Weights of a small sound classifier: 4.34M parameters.
Rows from expert 4 of block 5, named by matrix and row number. Rows with one number belong to one neuron. Each number is 500 + 50 x the weight over its row's rms, rounded and kept within 0 to 999. All counts start at 0. Numbers have three digits each. After the name is the row's rms in percent of the matrix's.
# up: expert up (model.blocks.5.mlp.up, 16x96x192), inputs 128-191
# down: expert down (model.blocks.5.mlp.down, 16x192x96, transposed), outputs 128-191
up.0 095:515549397509579444484523581487460545451509456493401565448463366559436580530468535493578552385470524583525549466488500465532389515489522408547446524556549515472410426542462402477457427589561527
down.0 083:483513575537577435507420376470530568412455388517523538484549499512477559473606583475533417442595480470514634569511534476536537507541498532493485567532416483515475537470575546443451553436506484
up.1 096:451495576514477511503539433543454521417543487500502582470476538387588475496509555485492546426474539513448635504525503485583463465465461478543429446530424545549524504509508534527544496519508448
down.1 097:430514420463507497441469535541545525577520486447569521578469479440510543528477534487548478638527392522509427466450554516491454490519488498519505494423491494356504466485537546478517537430415480
up.2 104:529523487483555449500589377451552465471462501456532559537542510463446520582440403542519479410469516489416440471566546496517502525453435505494621591567483474575525482522550597501515557520501473
down.2 090:466537463377546497602478472530571397499536523451500429466429529521526446567450406495498634521410612490415569483456422511399537410529558424455533563525518433466435462419502483406555532475569430
up.3 093:424585528514441446572433539500462440543549501460621474446508591500575476505483494411469527560514528483518494454494419560555458510522533539457556456433530495482505528436519469452497566490471538
down.3 101:522520509458513548559502521515566485526594529370540567513476528511485540486504542506503585460520432444521499483513491473572509551464461516520501505462468502613516417487595470466511558424466574
up.4 096:443593536446474556588529565526388538506538472592460514429504491480496518485547535457499499575419466488477526494550502511506497491515489476480547553477464515442457520487650501506556464507476565
down.4 095:508626538529538543443533573538417586453513492498505575492493501488500427512485538555502543439535520475476540520552485531474433547461515506540517528509515478417555502522466419394443563574554455
up.5 090:405474555530461544463505486444438483520505502465474409462486554515637503479550470517475479479545494608454505500450491456607585544463522579487566515498506589585442599527525469469587516596441541
down.5 089:483342511448526449376495493559494471497471456569456443542468549537470461540507537532428526451590526480499586455537414566408485489532594478416557556530403447556583442434485517486565522480546474
up.6 098:492434539629446530395512498526465466443533539403474506402555419466513470520549564500535579467434490471407511455435495486514448464503475550551519386420511573526495485417478466572518603516407493
down.6 134:530568409570468553529489419553457525458586482456461474526543461559492506576500404547526540506510548429427490534478561481467529478477414434563448550511448488477456454527558491504385513428490584
up.7 097:509559563548525444493490451514524403507486544558469497502441478483470435561460534439437539500441414507459494482566410466528443537452449511538550595461567556550401453553488513489454548578538499
down.7 093:473494442538595477495468536409464457542508497543425508446503503502582516499517437548513490489534579506544549444483451586528449529447530533583527552535537449539552509438592430512451442526490497
up.8 091:450505516611485464501536465497552623570386446360540504497546424498461563614468450520539469537437492512471487460522459495534472517491481503485517520486493408457544495437478455536475608554468520
down.8 092:479426587532415499507508483559500403461478413466589483485480486558471532467513495514505385557531492445505569465432522581506482578538512563465545546551408546546548506532502535583556465514425487
up.9 104:470509461559521506497595485478527477543574517541591475620478534557519468445431528486494471469403505436529480537450436516529582481529527387464464513467542437527513486497449558465454514392514470
down.9 096:466484438433500514561502502555485442444436507532549434551486486527447568487534446485477555501504493548557536433487425426484471435549589488549487466542536488509460450573571475483550490489505497
up.10 101:543563454541519471478509579445606441541467541470449465575526613465519517488521525495466428332436475458532536501473455432560468440369450592456509531534522461497583509434483529479488510484468464
down.10 091:478510441419452515628560476516544617541569574522486405526521502474485463468583556530518526531475514427480581526515470454402536479519389393488443465494536452451509529447558408489401471501500497
up.11 083:496578472456585459521541535388451445570493543418469502517539507374535544456571464454444534536549595410498468431542482477451460491606452424482547502651488518535457509602521557545466648464555463
down.11 090:457487499501502536607484503452515444514368489520521541471501560538485411443433515489440510485450572401519516544445506463586540547489517484542528375489612558517588479568458633495544593529567545
up.12 103:593514484605391545457522504526490530415412510453496444549500569530518535515546555563474517551467486553443492548493432512518501421522511441450483522519449506492538563566501474556476485547469521
down.12 092:482473517452530416548575402425479509482540504532503515442511515497508495527502501517455458483489494429478413458443433514635480441432500474546491476461502549532473504472453468535617551475501437
up.13 128:467638532443487506542519566446384546476538468496532485452489492486501513491515633422552643538484449577569477431505473554550501489581544536494546452482463492465491561552356452482462493532510492
down.13 145:513575412509512585507464546564486498414577503397421544497529429563487447539430482463528493434526546429499520535575521475503571513511423483600492577490528375554470489509476481500550523458401547
up.14 092:545483530433449514546513591588451467465523433461489437480518469400394514377473476573477539501533525529547541480546425506553520561463462484509428428457518442512516541508499504414522495455545478
down.14 092:498537484485479461516443507595471483430513447498456575497543513480474494435514586524553491452532481435586467542374432559528503469493461485554543552524440474562463426509544438464457465547475451
up.15 132:490556560451500501491482576466413546545542516559516510455508572459553592497477628498517526583442458501540486465592594520458554529591517492471459488557488572476500579474547485510538487534494494
down.15 097:456516464510469534402477497498525536550466490567498603557506466521473438551521454555567513476451536479506408537423536492439541516584581542632372568558473462484597481529470480592421486443412558
up.16 112:572575514470527566639452504508401491555496520489472495488456553491466544458505526453502574563454532565550463521564505518524481459514504489594615471449531555514527497506499487585502557502465482
down.16 105:431514481496574521499441568386539467468556518528407553395388475503563503509455437481478531466425478484369480539495446537538490515474438477436485462432488467553504469510449605495497508459500585
up.17 101:517468460455497508481455589542454504513560481520507567504406498408460510534524558471519577590476492462543497543485514478540414444547424552553538524534545490490492470535457582582556393490437408
down.17 103:466426581477546493595536499392479522518475538509537656515517401562399507473481466476465420547462431629542546496546482558489517426535432502527471476538524523496502489415513564534612423574447548
up.18 095:533579493435504558465555534399490539436430431594407555477622516468524501506529444523516528439500486536468457433570367564524478525500498559480500424503460469445488543492535445511449479572556506
down.18 088:519489406494533532520462462431445515456441481545502464546477483571475474440533499577516505478431578552457456480418479531484524448519449628492546504442455464497415514563535592479543461503416554
up.19 102:494574506441525509479492567461372507549542514430441549475482527450567554486516594487456497522452503526586473489540498516525581466471544496452507455549519536425460496540507492525490527442497484
down.19 095:496518554464546524458474430485424529468535528596496574423583555466491507444513474429535443503527519482493513475507392595463471545459480521509468433522454459387517536509597508473523435496471489
up.20 100:533582449462524471516483487546539567518444542485437516461500573593452491496475399556578469611388574483431525469504440485492416541513569399477550423428564564581445465488498504511508567443502562
down.20 090:542481511504540549499443384514532597435507482507416525563442484495418556547567507476534486527585514572421532601474464544490478473511584412491587482530474601541475478496469570554518537522469452
up.21 103:495426514430549554511468482503567485468601506586459527524517525439449535459421444524471392447545558502582556516514505506463607570434485517478502567531475452531527506488488499455519427463625500
down.21 093:491473479439543440482490597489515584489518506595516539524580494489390491480549460506548495403477518549500540513559500540501471569508662544596454451521491541514487519488526511471535586464502564
up.22 088:451502554516480554523576472494556527446518406446521524561635483462441575514395477505537480472433463455443471468518518511461517558490509535454516504601564518488602546466530454542497513448440612
down.22 082:532579558462484580521459480563490598472455463497490470444536459521485481506485598477476481469421527527529490546470433549505529488519524472408521483518538444491523552488452417486459456508482476
up.23 135:551491476507477495481509437521596468428510458513476512518530498530491520547469448625418440442541568449471549461451493413525553548427470490438484492564498507526518441427476514389514494478509563
down.23 110:551540431506525533513509521537501480379529555409469497486554526488591430539552536536492570490466531406453472484447500540478468490475364389584447522549505484480439522538546405507458497457483542
up.24 092:486476555497457488452461474520450506543495480472452570479440437442502460574453432554520469460562499464521419509497540544439450523538466473535437553471506437472545470533389489639529443513429571
down.24 125:549558495536415619503498574496509487521643509378432511520587434569502461470503497528575570485546488369496513511501549490375481444564451494640519569517508470473513490491522451457434502504439488
up.25 097:501526472412519505473475485533610564447521505434440549457589531520509525481480340425562448474481494496622555471529453472521509580536517415482520482558484526539548505478483509550586526474500521
down.25 122:564613385474549527496486498533497502417523510368445519592522446457499441529559506485502531539483530454417531518533433498440513500560416461537471488563528420484442456513493410534508582471483540
up.26 087:459490533443520491512531581467524570526414481439533436501428437466533507474575527517451493410500486547481587513502448547435542480496472498508390488523539538555488551498448447547554523432499554
down.26 103:529480427449455485490452550475455580552494505532446531548501530519549514438450493552462535518578446558463594535449490545460434570504499496493452585516492512504471473531593460529505399488461483
up.27 091:527452515473533561469483544439533459460509560505466532517465511522493423500484537471602414406489506437481507489504524485491479576588514470365514584522527512446529567506468568507518584486473574
down.27 096:492579524504511470425447565605504621550490554521517534372449578468546532464541466513447475470502480522534468455478518459507527468495579440487540417483537516481557449491458494463429474467519476
up.28 108:491460354503474561560536496454522564412511453462408585504521533572526472517516486516501540425513479442487479475431473472496513525507449462515559530622607523597484449484541488492477469562472508
down.28 094:506492456574531508478507530532525482480556494370450451509504500438574545577472505471502524460589481390482515489446605473439510477474402549616508465566453538576464593507395391364483567466499555
up.29 088:464523517519364521550415576505484462462551488405437548398494527461412525355575472507416520544483557578548543479504471551480521535477468492577429475423528507470543564504524510520526382450463431
down.29 089:424559432576528479528555530442476453466516560521471539442466566486573522514446504477478519522590502507530473550584500476492527415522536604517484512455513419456403502557475443503452393419537454
up.30 104:516433442474440575510538484471525511473513445501537618529547525583491490507477479582484449382463556515450457540533489471514510460416414503559576500459492456482518537515502515399532524459411455
down.30 112:467603545465527558503587554515452427456576461414477491534518509525456434509538506578545532479494534423448440482508591519450534502517546525521488543575553572425516553516507516446505533500511498
up.31 111:533469511478506524557518463525515451422459552533430474470510460453427545493492481603497448468461547495490553503414449491488546460449514587503425496520460433476454517460505590478556542440466468
down.31 086:538552420510441420535516489535440565560478575500501509512530533561547544544579465467539444446459465541476552490436591557467452543502489471527563513545447469424429493525647493529530570443469453
up.32 094:519543549494538412437480516457463548458531483496480510514532522476495554613455424544544411539545526448522459503518494569489561522497502450491493519542534513588448494517481474392496413518502486
down.32 098:486450495476535439428531556503443553532458487493513455534497489545510491543507505460486491549480452471475551538484497402532486439504511586454530517499466655556499436485516531525502531573415475
up.33 101:508492467530510421438524504537448550556521523514508505459474459471553439478592534425453543530527446438531501444628456490401416566614491490515552459469541602496474504479493475498490530533510440
down.33 108:536509493451441527548438528503469507513496432307485495463513493532529430493470559519575517549515473509531480516547457530455498482530372495587453469592493522422465481522572514475490515511535545
up.34 131:537450485407443503507472505515601464434516496507428503554576483576557464524415359449461449409525550490469489485449469508497532457503488492595511526524497529531477451535500492492536484488520505
down.34 137:534556464542488551545443616538494538424590546405480500525535500554506485508455534436520568501532524372506475491519517464459588511433387538591500492487529438477429507480478495464444545467465564
up.35 162:534430469532504544553507417530590476426539523490375528490492524610469404521486388538469463389476580535424551558418487416554512491471464509533512522559500421546460487450543466443513475453483533
down.35 109:492516475455497519503496528528537467468505532462384559574545442480475388537469459496521564481545560350441485509565527553498550554463444473657552548429543504502495460453517470459468530463516541
up.36 104:437586470625501592433462532634400528572438442511394411512478555504510553563499539453506509576563469605502485529537586492557586495475467510466584451513522448385489445482496472540512482514439461
down.36 100:505585512493505457548483467457552512500521471462505539432493551575511584534622498437495388615433465513494548559514541467521522448480516533554462372547491544466538535486529507543490490534525532
up.37 097:553461510410496464519550563543476540551576431479562517480520433522581437431509512429519431495446492475418512474522565454444538517586412481529407547462443563499445529427509497434516540443464403
down.37 093:467538472506441514578447524557489508515488477551556468577488538468417444499443428600428491531512491497542549457533493494474460418521379476497548532589508492450374549459487601482424446559451572
up.38 089:477578505528617514516424502502541456483466562484464464515550617439415481444546549465583421441544582464517540531558536464479561550456534509511455522446440566567603504493481516502517489527479495
down.38 083:511557501477492589495544526494503561492493434499417436518514463439504462496509532447418463519451489503455540597525405463468497490482572465475626538437517554527556518514515521470503467399490485
up.39 112:480534501589484489503469452523446480523451494528479523509380544519453560498505515461499505512560442542531461477553542521475462515524407447573562487508449479573552458469533485581459494487528443
down.39 111:513427442487532488527467504457469469464532566398510578430406394590524513511542489436562474577468487553502550490525462608540432552373495519463408508501475533522550522473487502490587469550466488
up.40 090:516554455571522440516388559455565502486505515505466487518420437450498459469413563535562452443590442414589542399470531539530489528511535562434539470460529527452619509553508554559603491527476552
down.40 095:503554578564460536540511427532438492516543412561468558531470506481590540505595508520504467493590551544444482530536507500486544465486564499542468544516512492500494479433452547580551581518505465
up.41 098:528533528428520529476575608550519451536409474627515430461510444518537524511428502499478463487521494482549521474522478484429501500507539494553524508515462495550584429481563489530520487430490499
down.41 095:516548443487511530521367506556483572534516475476471542584446467551481520511493497487492528470479500584472565453487450458461440447534564476530487547478456534575501439510445472441510566541498476
up.42 096:510517466468455605523514513420528469479443472434518488587502486459537506494389420546606472509493554491477424577475474472481414542591492497481522537470532452437519541467445325477565485512530472
down.42 083:453519474522603444488449516460531506487428475447577523531425482470520572460470567544528482533553482635514496494593593554632469614473554532510460499474531581511428553436519612505581498452503496
up.43 092:492486489467512512487500541509518477500536603528499484513504533514457447524521497519559537496460527542434581458557543526562493487537545575513512492461483527552534481465504425471389399564527563
down.43 083:566523553500491443484510516559403520474546449505601548512551564531537575480562665504571563505493484436532468481455478511456569474406479460427554501515476433466483447525455544490492542480530420
up.44 125:441488538519548463501552521467436576525477538537567533463496476555465511459545605460478563553552499477451440503591565483522462472523594447414522450572549509440491555487462487475512499545504506
down.44 094:547503497521530583482552531503436536444510559495454448473493417530469309485493519425460463528489406521479384536510521508547427548440508502475548463556537442485559486520463524614493456515432502
up.45 093:500523578428534469511551417591586491507511539473482494604490530462600447544462575587482549513540549501426447470498430552600433537412489525445533495492523553571505431581502446416497501525553509
down.45 098:514451519519439549530554500556455448526454431463581567436513474464478479596541588463462545403610499463461433450481527505554466543435520527504496501518485435424523544549477450517543391490573450
up.46 097:490516532506482502481495488549547395499523531511556573521505534531538544496555417521472509510541512465498548461541514402598421447501554541461422450500483456479454526472522502493488483582454436
down.46 089:466485500489475447561441560526534384471469432569466517376494541520511535495570486450456518452496510513384438503524452496452433460467547452346459360511460470467498515569460499501417502552466535
up.47 089:546562442566560470595518497580464488566482486384522377481499599389561492547514453513562361526437560540534446532544465561573465508509617489408446468518534507481442470473474460450493517572497549
down.47 096:420495558482528473521400494426424605454521440507568466518543467486478381546613521542511401464506453560506480564534507455491487450448490483506521505422570457408503472563553540533454522500533556
up.48 093:499536473410498563539487518435420479505494488527527468604531505606358467582480545475504565510493544544516482577468595479492397473519563481398391530556562472530544487486388426516504477490575504
down.48 091:449501552571564487529452470506586544509493543512579419491570464441518421548583448593524527443536520528535409513574446541559555510492608475499514574468420451437442597457590495505483469477525506
up.49 112:573430468531491508585447453481576469452512541523475506555492483598580444510491434550453521434526532516456542511523436501519497442450461460464479469446554463511565426459502454443530497434474522
down.49 097:525505486429507525563473467540455473532437481494450546515420496499474508493493455460488537473567457463471513410436510441528516547484444445657516498533494529509450520588496422470418453554465584
up.50 094:426429520509533460445397520428412511552609514461515478534599505464525502395469597516448509496580470407454496512449483448542567546497398510451551446485521554397499523531454513423548562535478416
down.50 124:496592482544541562568540543542468556543560534457452512478561475509537475574480541460474571472567553468451489514520509474466589467489451491568544563477491522474419459534509499442483485491480498
up.51 121:529484446484578563513458432557637463509525544528375436539540446516514546594454408477548446385455534490481459458416484527450545449454462499467520543412526501505547453420506521542480485460541390
down.51 129:557564479538475485495441530528499542569476479467477502586616465548500448527523510491546549451535472428494489518527609505518499484421429409543534525483525500473504435498468479489504480553428526
up.52 091:469526407501461450456508440607459420538501487439511446509560613456560499444449518543436464474476418568520554496543478495443403493511482528455582586470518500561526567506535461457569477485444555
down.52 093:427500539462451480377436612449456526633570555566481532547483486490473427467502508520417543510462493483506524473549554500513580561453531539449465518565527521421539383585533559475543419449555523
up.53 109:540415496468521530539517460505668484402511520442523485529511502447533446413474503449516471525445479407453497538557485437509510480498498487455491499569456466471460528457477548449535507512528452
down.53 101:477484457428544523563525489545435505432481560553540517473525422514504487573580596555458539485503460434483462410481539496419444451522438519491473511481545477431471486446541466552453521408436486
up.54 085:503547464497407611472576548408411487478489600507471483517449523462588454501503565480431621519469584497425522593496491424531576464536514452423419575503553484513512489485412435549470477546476515
down.54 093:476534468450456473490477581490408392507463526495604521557488405566572439505548481525513514436585423450495495542532575496502602485477537585567468460566555455446474529514534494497471525557496607
up.55 094:352421527546631460351484478475528504449487520431606508457428501595441571512501490515434498494461445446459505482515479554499479578501510560415522530484458406509504541511489525551534517512605551
down.55 100:445446458482654525447521527542535476500460527522556449489443424501560500478489461498471450525442521491575391506522352570419494620495487476463471429469511497507531469427479608444481475491505504
up.56 091:550422419458453446526523465504462474455506540540433531389480548405552497505467471459508512473441486527498538573541483520550441419503515543446511483455412525542496563602468433410575499491533505
down.56 091:538576477584564532424440470558459429491443468501424431519542483512599448567543499494538546506510506508510496406446479611600459499480618445512461495483476472532476463558598506525555467516437430
up.57 104:568526531517538475571440486442507522502476443509420532568548505449512457527389411461560378383472560412411459501460496481493514547559514508452495484570438447543448470442541474517528476538576491
down.57 096:498523474508545523592481563521414440513497503435554561660482489441490479497518471509535474521477462487462522456502547486470473571580410500558534520519559523469546531521514451562441473445478528
up.58 084:486491465440486521519513449521447468545483386543405551501600484527459540492484666454533518478471587468559523582567456438518575529487657541529570414552471586511518606536536504524551462464541506
down.58 121:486510479473477515548471509573544589427554413460456656489587501504467445478452494504569619534482501416458449515499490437412563490453393399568444495529514480486508522470477445500446495442428571
up.59 108:540439488427465484465495443514567369537486488491497565541493434494486444437448434541465495409497500490497521486535552536598547438505449560532524498595462457523541499507505496444590584505542462
down.59 090:463586545486457531530484476423604534554412561489520537474483499430542550514434490563496524474526503471387422533412436540528501500518458455524489512408496492535398488613357401558493534384618604
up.60 108:537423585473540502518492447517611527425501525465414404432479504501467475546411483599449442398427496522497480494510481444536466550537479521563497526545534455598453439460556474461544548488416509
down.60 162:567588478484570626561530514517519559444626518405454488536528484547450444512455550492555545470493533433519476530523547469452556446431453471552479582511517430465464463528459422523454539434455523
up.61 084:628414457522541513562566420534486551542585527532509555510573444539523487565553485507508492564566502455441470432534514486489558504526548512501431434451476515477449514534502454560515527449452518
down.61 093:431514559487531501488467488484536480593485552479468542415506438556514459474450446433520455426526495466585460469406519492489526435519514474440517462550571560494460473485423479502451492501477370
up.62 092:438582531583562484501513427437486513611564443485525515483527461546582507505482579544523484544539421409498495443561442505450524612477538544544503372455490555437451512444575451462419386515529508
down.62 101:561544479566523592512480591618460490438567470443474564548513483500538452497425501509591429588498456479522547510524560541458564496465391491618493441534534429575430490524516442486527494398451395
up.63 098:487518500503460547578507412456516514575445412494398555554476531599527376576456571550547566582623483535391545484494488531438541497484478434523494583445468439512558452473520575506488601478468512
down.63 088:494547465389522457487609511571395523418461546451506472558549548472541521615632556476487405484522539475428452551456466469547532489392591498525506515422492530447537518422563456531549501497529336
up.64 090:537526526508499502528534521567488575562491470509608538409519556458441516453573439471559641623461559570447451501431470492545419519474550532474417491484526470511537451565470464442587464450491480
down.64 095:528470465522532516532600582554418531422461526554510574492516554553544531550545463522484466492487538577485503501416482546491568517590539487428494412557497503533496567516491499465554453504586429
up.65 098:485510563601533661429502458489641475553556496487445487530485489543481474466566427486476410534592438498505524511491520538495470511565497518458514520520521417538546447490496413462494521457480531
down.65 091:440420465565509496457492508540445393443539460576553479455436490523581551593516509423509648549479505428561579492383530506540519510431518450568479481429566538505468532485552514448414511462451458
up.66 090:471503597553456428581527554549486479554562526431567342517498462491449504536498566478513442518500390523541504499488462465507514517452491464462585480511612475478522527526503480412526508500580468
down.66 091:487524460461541507542468422499436552440506486411501507489522596440542463511431490482484407522505472514467480477445560472527454520435591427489502579579518516496519595494489520526508532516531554
up.67 093:539447501515536477461540500466495525427528528419557464417419484535621468400555441537598483473453477438544576519555566493466497572447484443485497469568541546512485469462525498522427510466558499
down.67 096:459436577524378382499507499463577453539447465496463577405468502469501490501467638532495440602490400476541462474525535561458474482471453487472519506519468489483567533454579517474627465523543444
up.68 088:437502431554425443586551536469505514461483500587453501492457418550498470531497576614550439385459408604513458425449451442489599493596450438485567538473541469540565519582496452524477522487541554
down.68 088:424551433557620458509537388588547461447511464467590459416508471434465512481506491547452585499532554460491444448489456459579481492586503476437536461530454565533505486475467494491508498535494424
up.69 097:517536450532469481455506505529366422504506597538534513509442495512459484450472564576531520635586504535532494475559482574456490541566564406479526578446520493552451570540512421466411502388482465
down.69 092:355541554467405428523572449513570540439478538487482560581538431569512396550538546576506459492568486526559551584513404532422479542428475513560529535522471453530509512613517535458452557431548545
up.70 099:419577437574496481463455498384534430480565455558467460536564507447445522499511448589536501509534486540568445465473547440508468527395448426542450542478440498527479482398504558439495583500484506
down.70 085:502541486572475478546373615520422496480560452444566508540463529508577511522528515414534568444547516525521539407557544557499504505611381414451470416533556477398513467532514500482481510477513434
up.71 090:501544545565398512358481532466523487569500500502541561491518528486466566471422531478603519491517442638542468488493534476468509486498584502462461556548543478478449503514629575454455444401422515
down.71 097:547503477412564533554476464551446555570482619512477474511486583498481461484495540598455601466479565514416451494556488548560489435479466597527502495488542468504599527524492551553559497473504449
up.72 094:588462494528498439519568427526440558548514450461493349451571436465378518448531583488462484553625452515562473522580462476496505481518559523525571538456556477395459467538540498504511491498522459
down.72 090:533546492540508458523440549461512450527530550565523513542415516538483514492565475454524390498455503583549548392557482478604456509523520521592458602446539481542477541583471500477552412500548494
up.73 094:514548548584560504416499487482454434560531467467456460470523465526596494452471530389522534613398525478502516560551480621412602490575510598514593540365602506459482505496530416473561454495466508
down.73 096:545495493521536565441456502542495469456477524501453433482589500535562489444421536498385479437443487496523474549478484412551505505520535399517528490614513485549465517388553508485470527495423502
up.74 099:472499556453457497573477572542486567506437483495498546474521493493356600471512617522489567578476518496510441521461502525519549501497484456554450496550488492467508546540404490554575475468499522
down.74 091:528520502427622516437435548533460472503455476469531481497488579473526550510518562553497524548478400502404443483499462549453425452548481398507550487514420527572507544442481540479525461542616457
up.75 095:520579516518550499543461498572522505487521451550450466469556507488498539477475446487569596461391513443356553504522468516520528461469599516490500526525496514444471547510441446518580587410545511
down.75 098:548503620452619456541499486529463493602465461404514534553472542510566568528498579592508529476474446523508508433462500565510552531480462457504523550546531542530490476467558525548526523525493429
up.76 093:459514462568607542462497549431523474470434491602592490558555438488561439634506522471471530523471527496490442509477544578530532529580612498510522544421510480506404516544562544454447411530519449
down.76 081:495521438475545555465648523373555596438456495516534530479439484560515561430557524432574515469477393533433471469479533562584510433567592552458459486525456492466474556539567530532538420527478528
up.77 099:458513494506595489529569577498367604441483539588388524471425533509414530408539567455534445512468537542443518472498476513456473539462489576482559558493503557464504589494435525535530498418484492
down.77 121:543550505536483573554479519422496530482570489516412518497521443501528494512513474533555521511562552528492530489544541584442512484469369415570540426512511469589434406506443446438491555495453549
up.78 096:459555492501441467498485557531517504566520504537577627450549470518528398396446513444513607539421466570493459449513491477505583551538564476526479537538508469556475514449550515510556442449410479
down.78 101:492571493466375563461453521493551483425474500521563550476587492473516540516491511447538561438473579447455502547528469414459567537415451506488415420476477518494477456508483433525517503474531542
up.79 100:443487514425382460554480490430425592497520485500492515464505470505513505488498516435450420441531533514558463465504460511423514458536443400556537405460463598494375510494516497523429501448451496
down.79 096:516589562577514429404510517465480497530526474490574504481474589544518525529484470469476391475622522520424544440501413465483443429557540565518451462570463435494433523548538520459493493595610531
up.80 092:512472403476459415529572515452532552486476437558488467524495531477511488567504532594557452476463481424499597479469426347488536492447439448521545490472449514529507439532475472561577499551527566
down.80 095:536504495488480592484457502462511503538537528426430503562542469525426419472512473431585604460484438511477473547528526442481524540467435385627430554519487456451492570537518600483534445490511591
up.81 096:457509646503558479423540505531429571532526454465621523539472497583574504577479513463456537616520501459468553452443483509470455488479542556549505484544508526450576405564544492486458506470426538
down.81 109:541511476565545525480492503513470511405462511417448515546535482563499435518491529552528526521574507405487517511477575601518498480375417574593489484484538552574462495447463470486406449494494522
up.82 093:400572531417419505404464484532599551468533472528483552449507442454478463529496507397561515471433505509545479448601547468518516519486491538517529482591505474460530478527531521476515476438498517
down.82 088:478610424436461533457504463546487544535446542469469539528552478449595508551554446497549542559458479495445613488551537561563494463512458426503486508534506444435399433495447535544459520417513611
up.83 095:525545484567422453496507544551416524499493494557569528541360626504396470547494507471529466533498468521479452482534433549481519546553436513469454482590556682522434498471566534508494511547496432
down.83 087:495510483474494382539480418470576502536476484503560546583506480486428488564318464539458510562504450658451515560534533492533568549520557591498512518526502488547504503476479551471502443508534542
up.84 091:420503493422497495487449447496488493386502425523533458506526527442528543493511493451578552476504470450595485454519464574457469451446574418526484436544448527517509457549534595495505413562525474
down.84 089:488457498479472504509532385446517494557529512555429457454516447521528438484409499487532489489478416566518456477496489495635487610484478509496544475482519539549520422409522509559427477419509466
up.85 118:521508469483485540502418518540634473411489506455477472540533529523563573514440461544499395449496542500458529583490541460457453438451461517536481463614472469542431505475530489520496485465501480
down.85 113:517517532497506507447491509521477606398566508471512484507627443533487495564444497502484613499522482462491487513527538509481496497455486426550430607476516426526502443552481435581502462532369492
up.86 109:505428481497423523488552459515562494524529478493552538557523417488483533571458489609503422510410615475500516544519507505520548455475435454493431476531443547553443395448456472572539427390455446
down.86 092:532462536493509500515499441524465473434584393499402532458473502531529489512529527522442530514550598453520510482515524572420509535559450558579413571394500525561474459561543482535454489493460397
up.87 093:463453535432496466550544484509499474523516518444448493437491558450462454543450509423473506413590498543486454555438530500461498501565476495420572533467494520491547511564477475516516529502580480
down.87 128:563517494492498614583484560527534506411544472391405536495540446518446446469558565459468506558438524434478484570496458510431520495495409491619464498581432419509494437555488485504409463434495564
up.88 095:519589554555501512477527610479592478499522502473485500490540499463523459439563551515511452601520474499536538377481466439560583403514526543530473467482536527497445445549463403457495457540520522
down.88 094:467522582462580397504458499505503558494537574493460499562404519467490542455451551554477446485582486440575562561516478556542510430428512548432496569489462450528506480423484442565511422533534501
up.89 089:580491434488482479541454516554522510561452540515540472502451470518484474470422572569468447525511548498473490533547428533441469485504590586496443473500483481511527517446545460520573537579454534
down.89 090:456567479539446564509402588525383509457511539446526474503480543543507467470429558537515415536486475395480504540468472404498498515513434397486578422564440511572525470625525479555521518479426459
up.90 103:520466478515540524482501543580530479588514536534458452463563519511549425478537540621616433537516603526421514579483478594458452499482532476535529485491450388520552485524519444572461449518511496
down.90 090:521496526501488541478547450488554379558487515509553476440528571530460484594635569515441547510451407528516544399449441533610515455417592530554615560597492556493483537507546603499554471588530522
up.91 090:595461539477573527505505506522559522553465505534406538451560539582456574494547499535423525482564482539571585496592517423449554470563519485437521485441593583506499518497490578424630390502495489
down.91 114:499603449546486556533496495550564550416552521437485578526555485511539462472525499564479567521486539416501470513525587475473510539494435533509486542522480434520529486535442402541483471556465520
up.92 095:495523506463424452451565480386461572536406443469476522515483547528424529420447484459503541446473523505499508515512492561525530522579476468544410500475513496584500435515486485426501462526523447
down.92 095:490568480421489549415503444532521535455579461438492511504448513545534551544562496554570432539477429529509476513485529617532492454509496542506530410538550485526403424535649572482500593492448449
up.93 094:561570458433589509516523458502516470490647437471484433539534494414558527430557549445515534603504644578435531497592510529534575508512454543518495530533508541527507410554527442570580544475422551
down.93 096:474469511540450459536564520521505566520484475402583497438390565419510520517454516459608478497477487522494567520499586498498500459448569540424484480558477523503504541460460595486516525526575463
up.94 112:544505460495567548539538455536622457445512425516486501499528540547501408505521461492470433561460513454443549494417522471453510456464451520573514545512529429488516488487558460539507483495605540
down.94 098:514587541497582545519500579471436539503523460482442473503539524502499427526503545509613586552477531471542502477524607471483472540402540482608527468508492529478441472523553496536511523465534510
up.95 095:524491534495508495548553556504524469449491399522534385578506512505407503491571496417605508491416478468528503442455537598513478558506567420478607469525400470446455492491522589484569548444508466
down.95 106:445473553512555512423431541394489470509520507469380500505462413465555466494573497482541478590484533498490579544501407460554410511498424483461462459530499470460490428429474553563553472478500565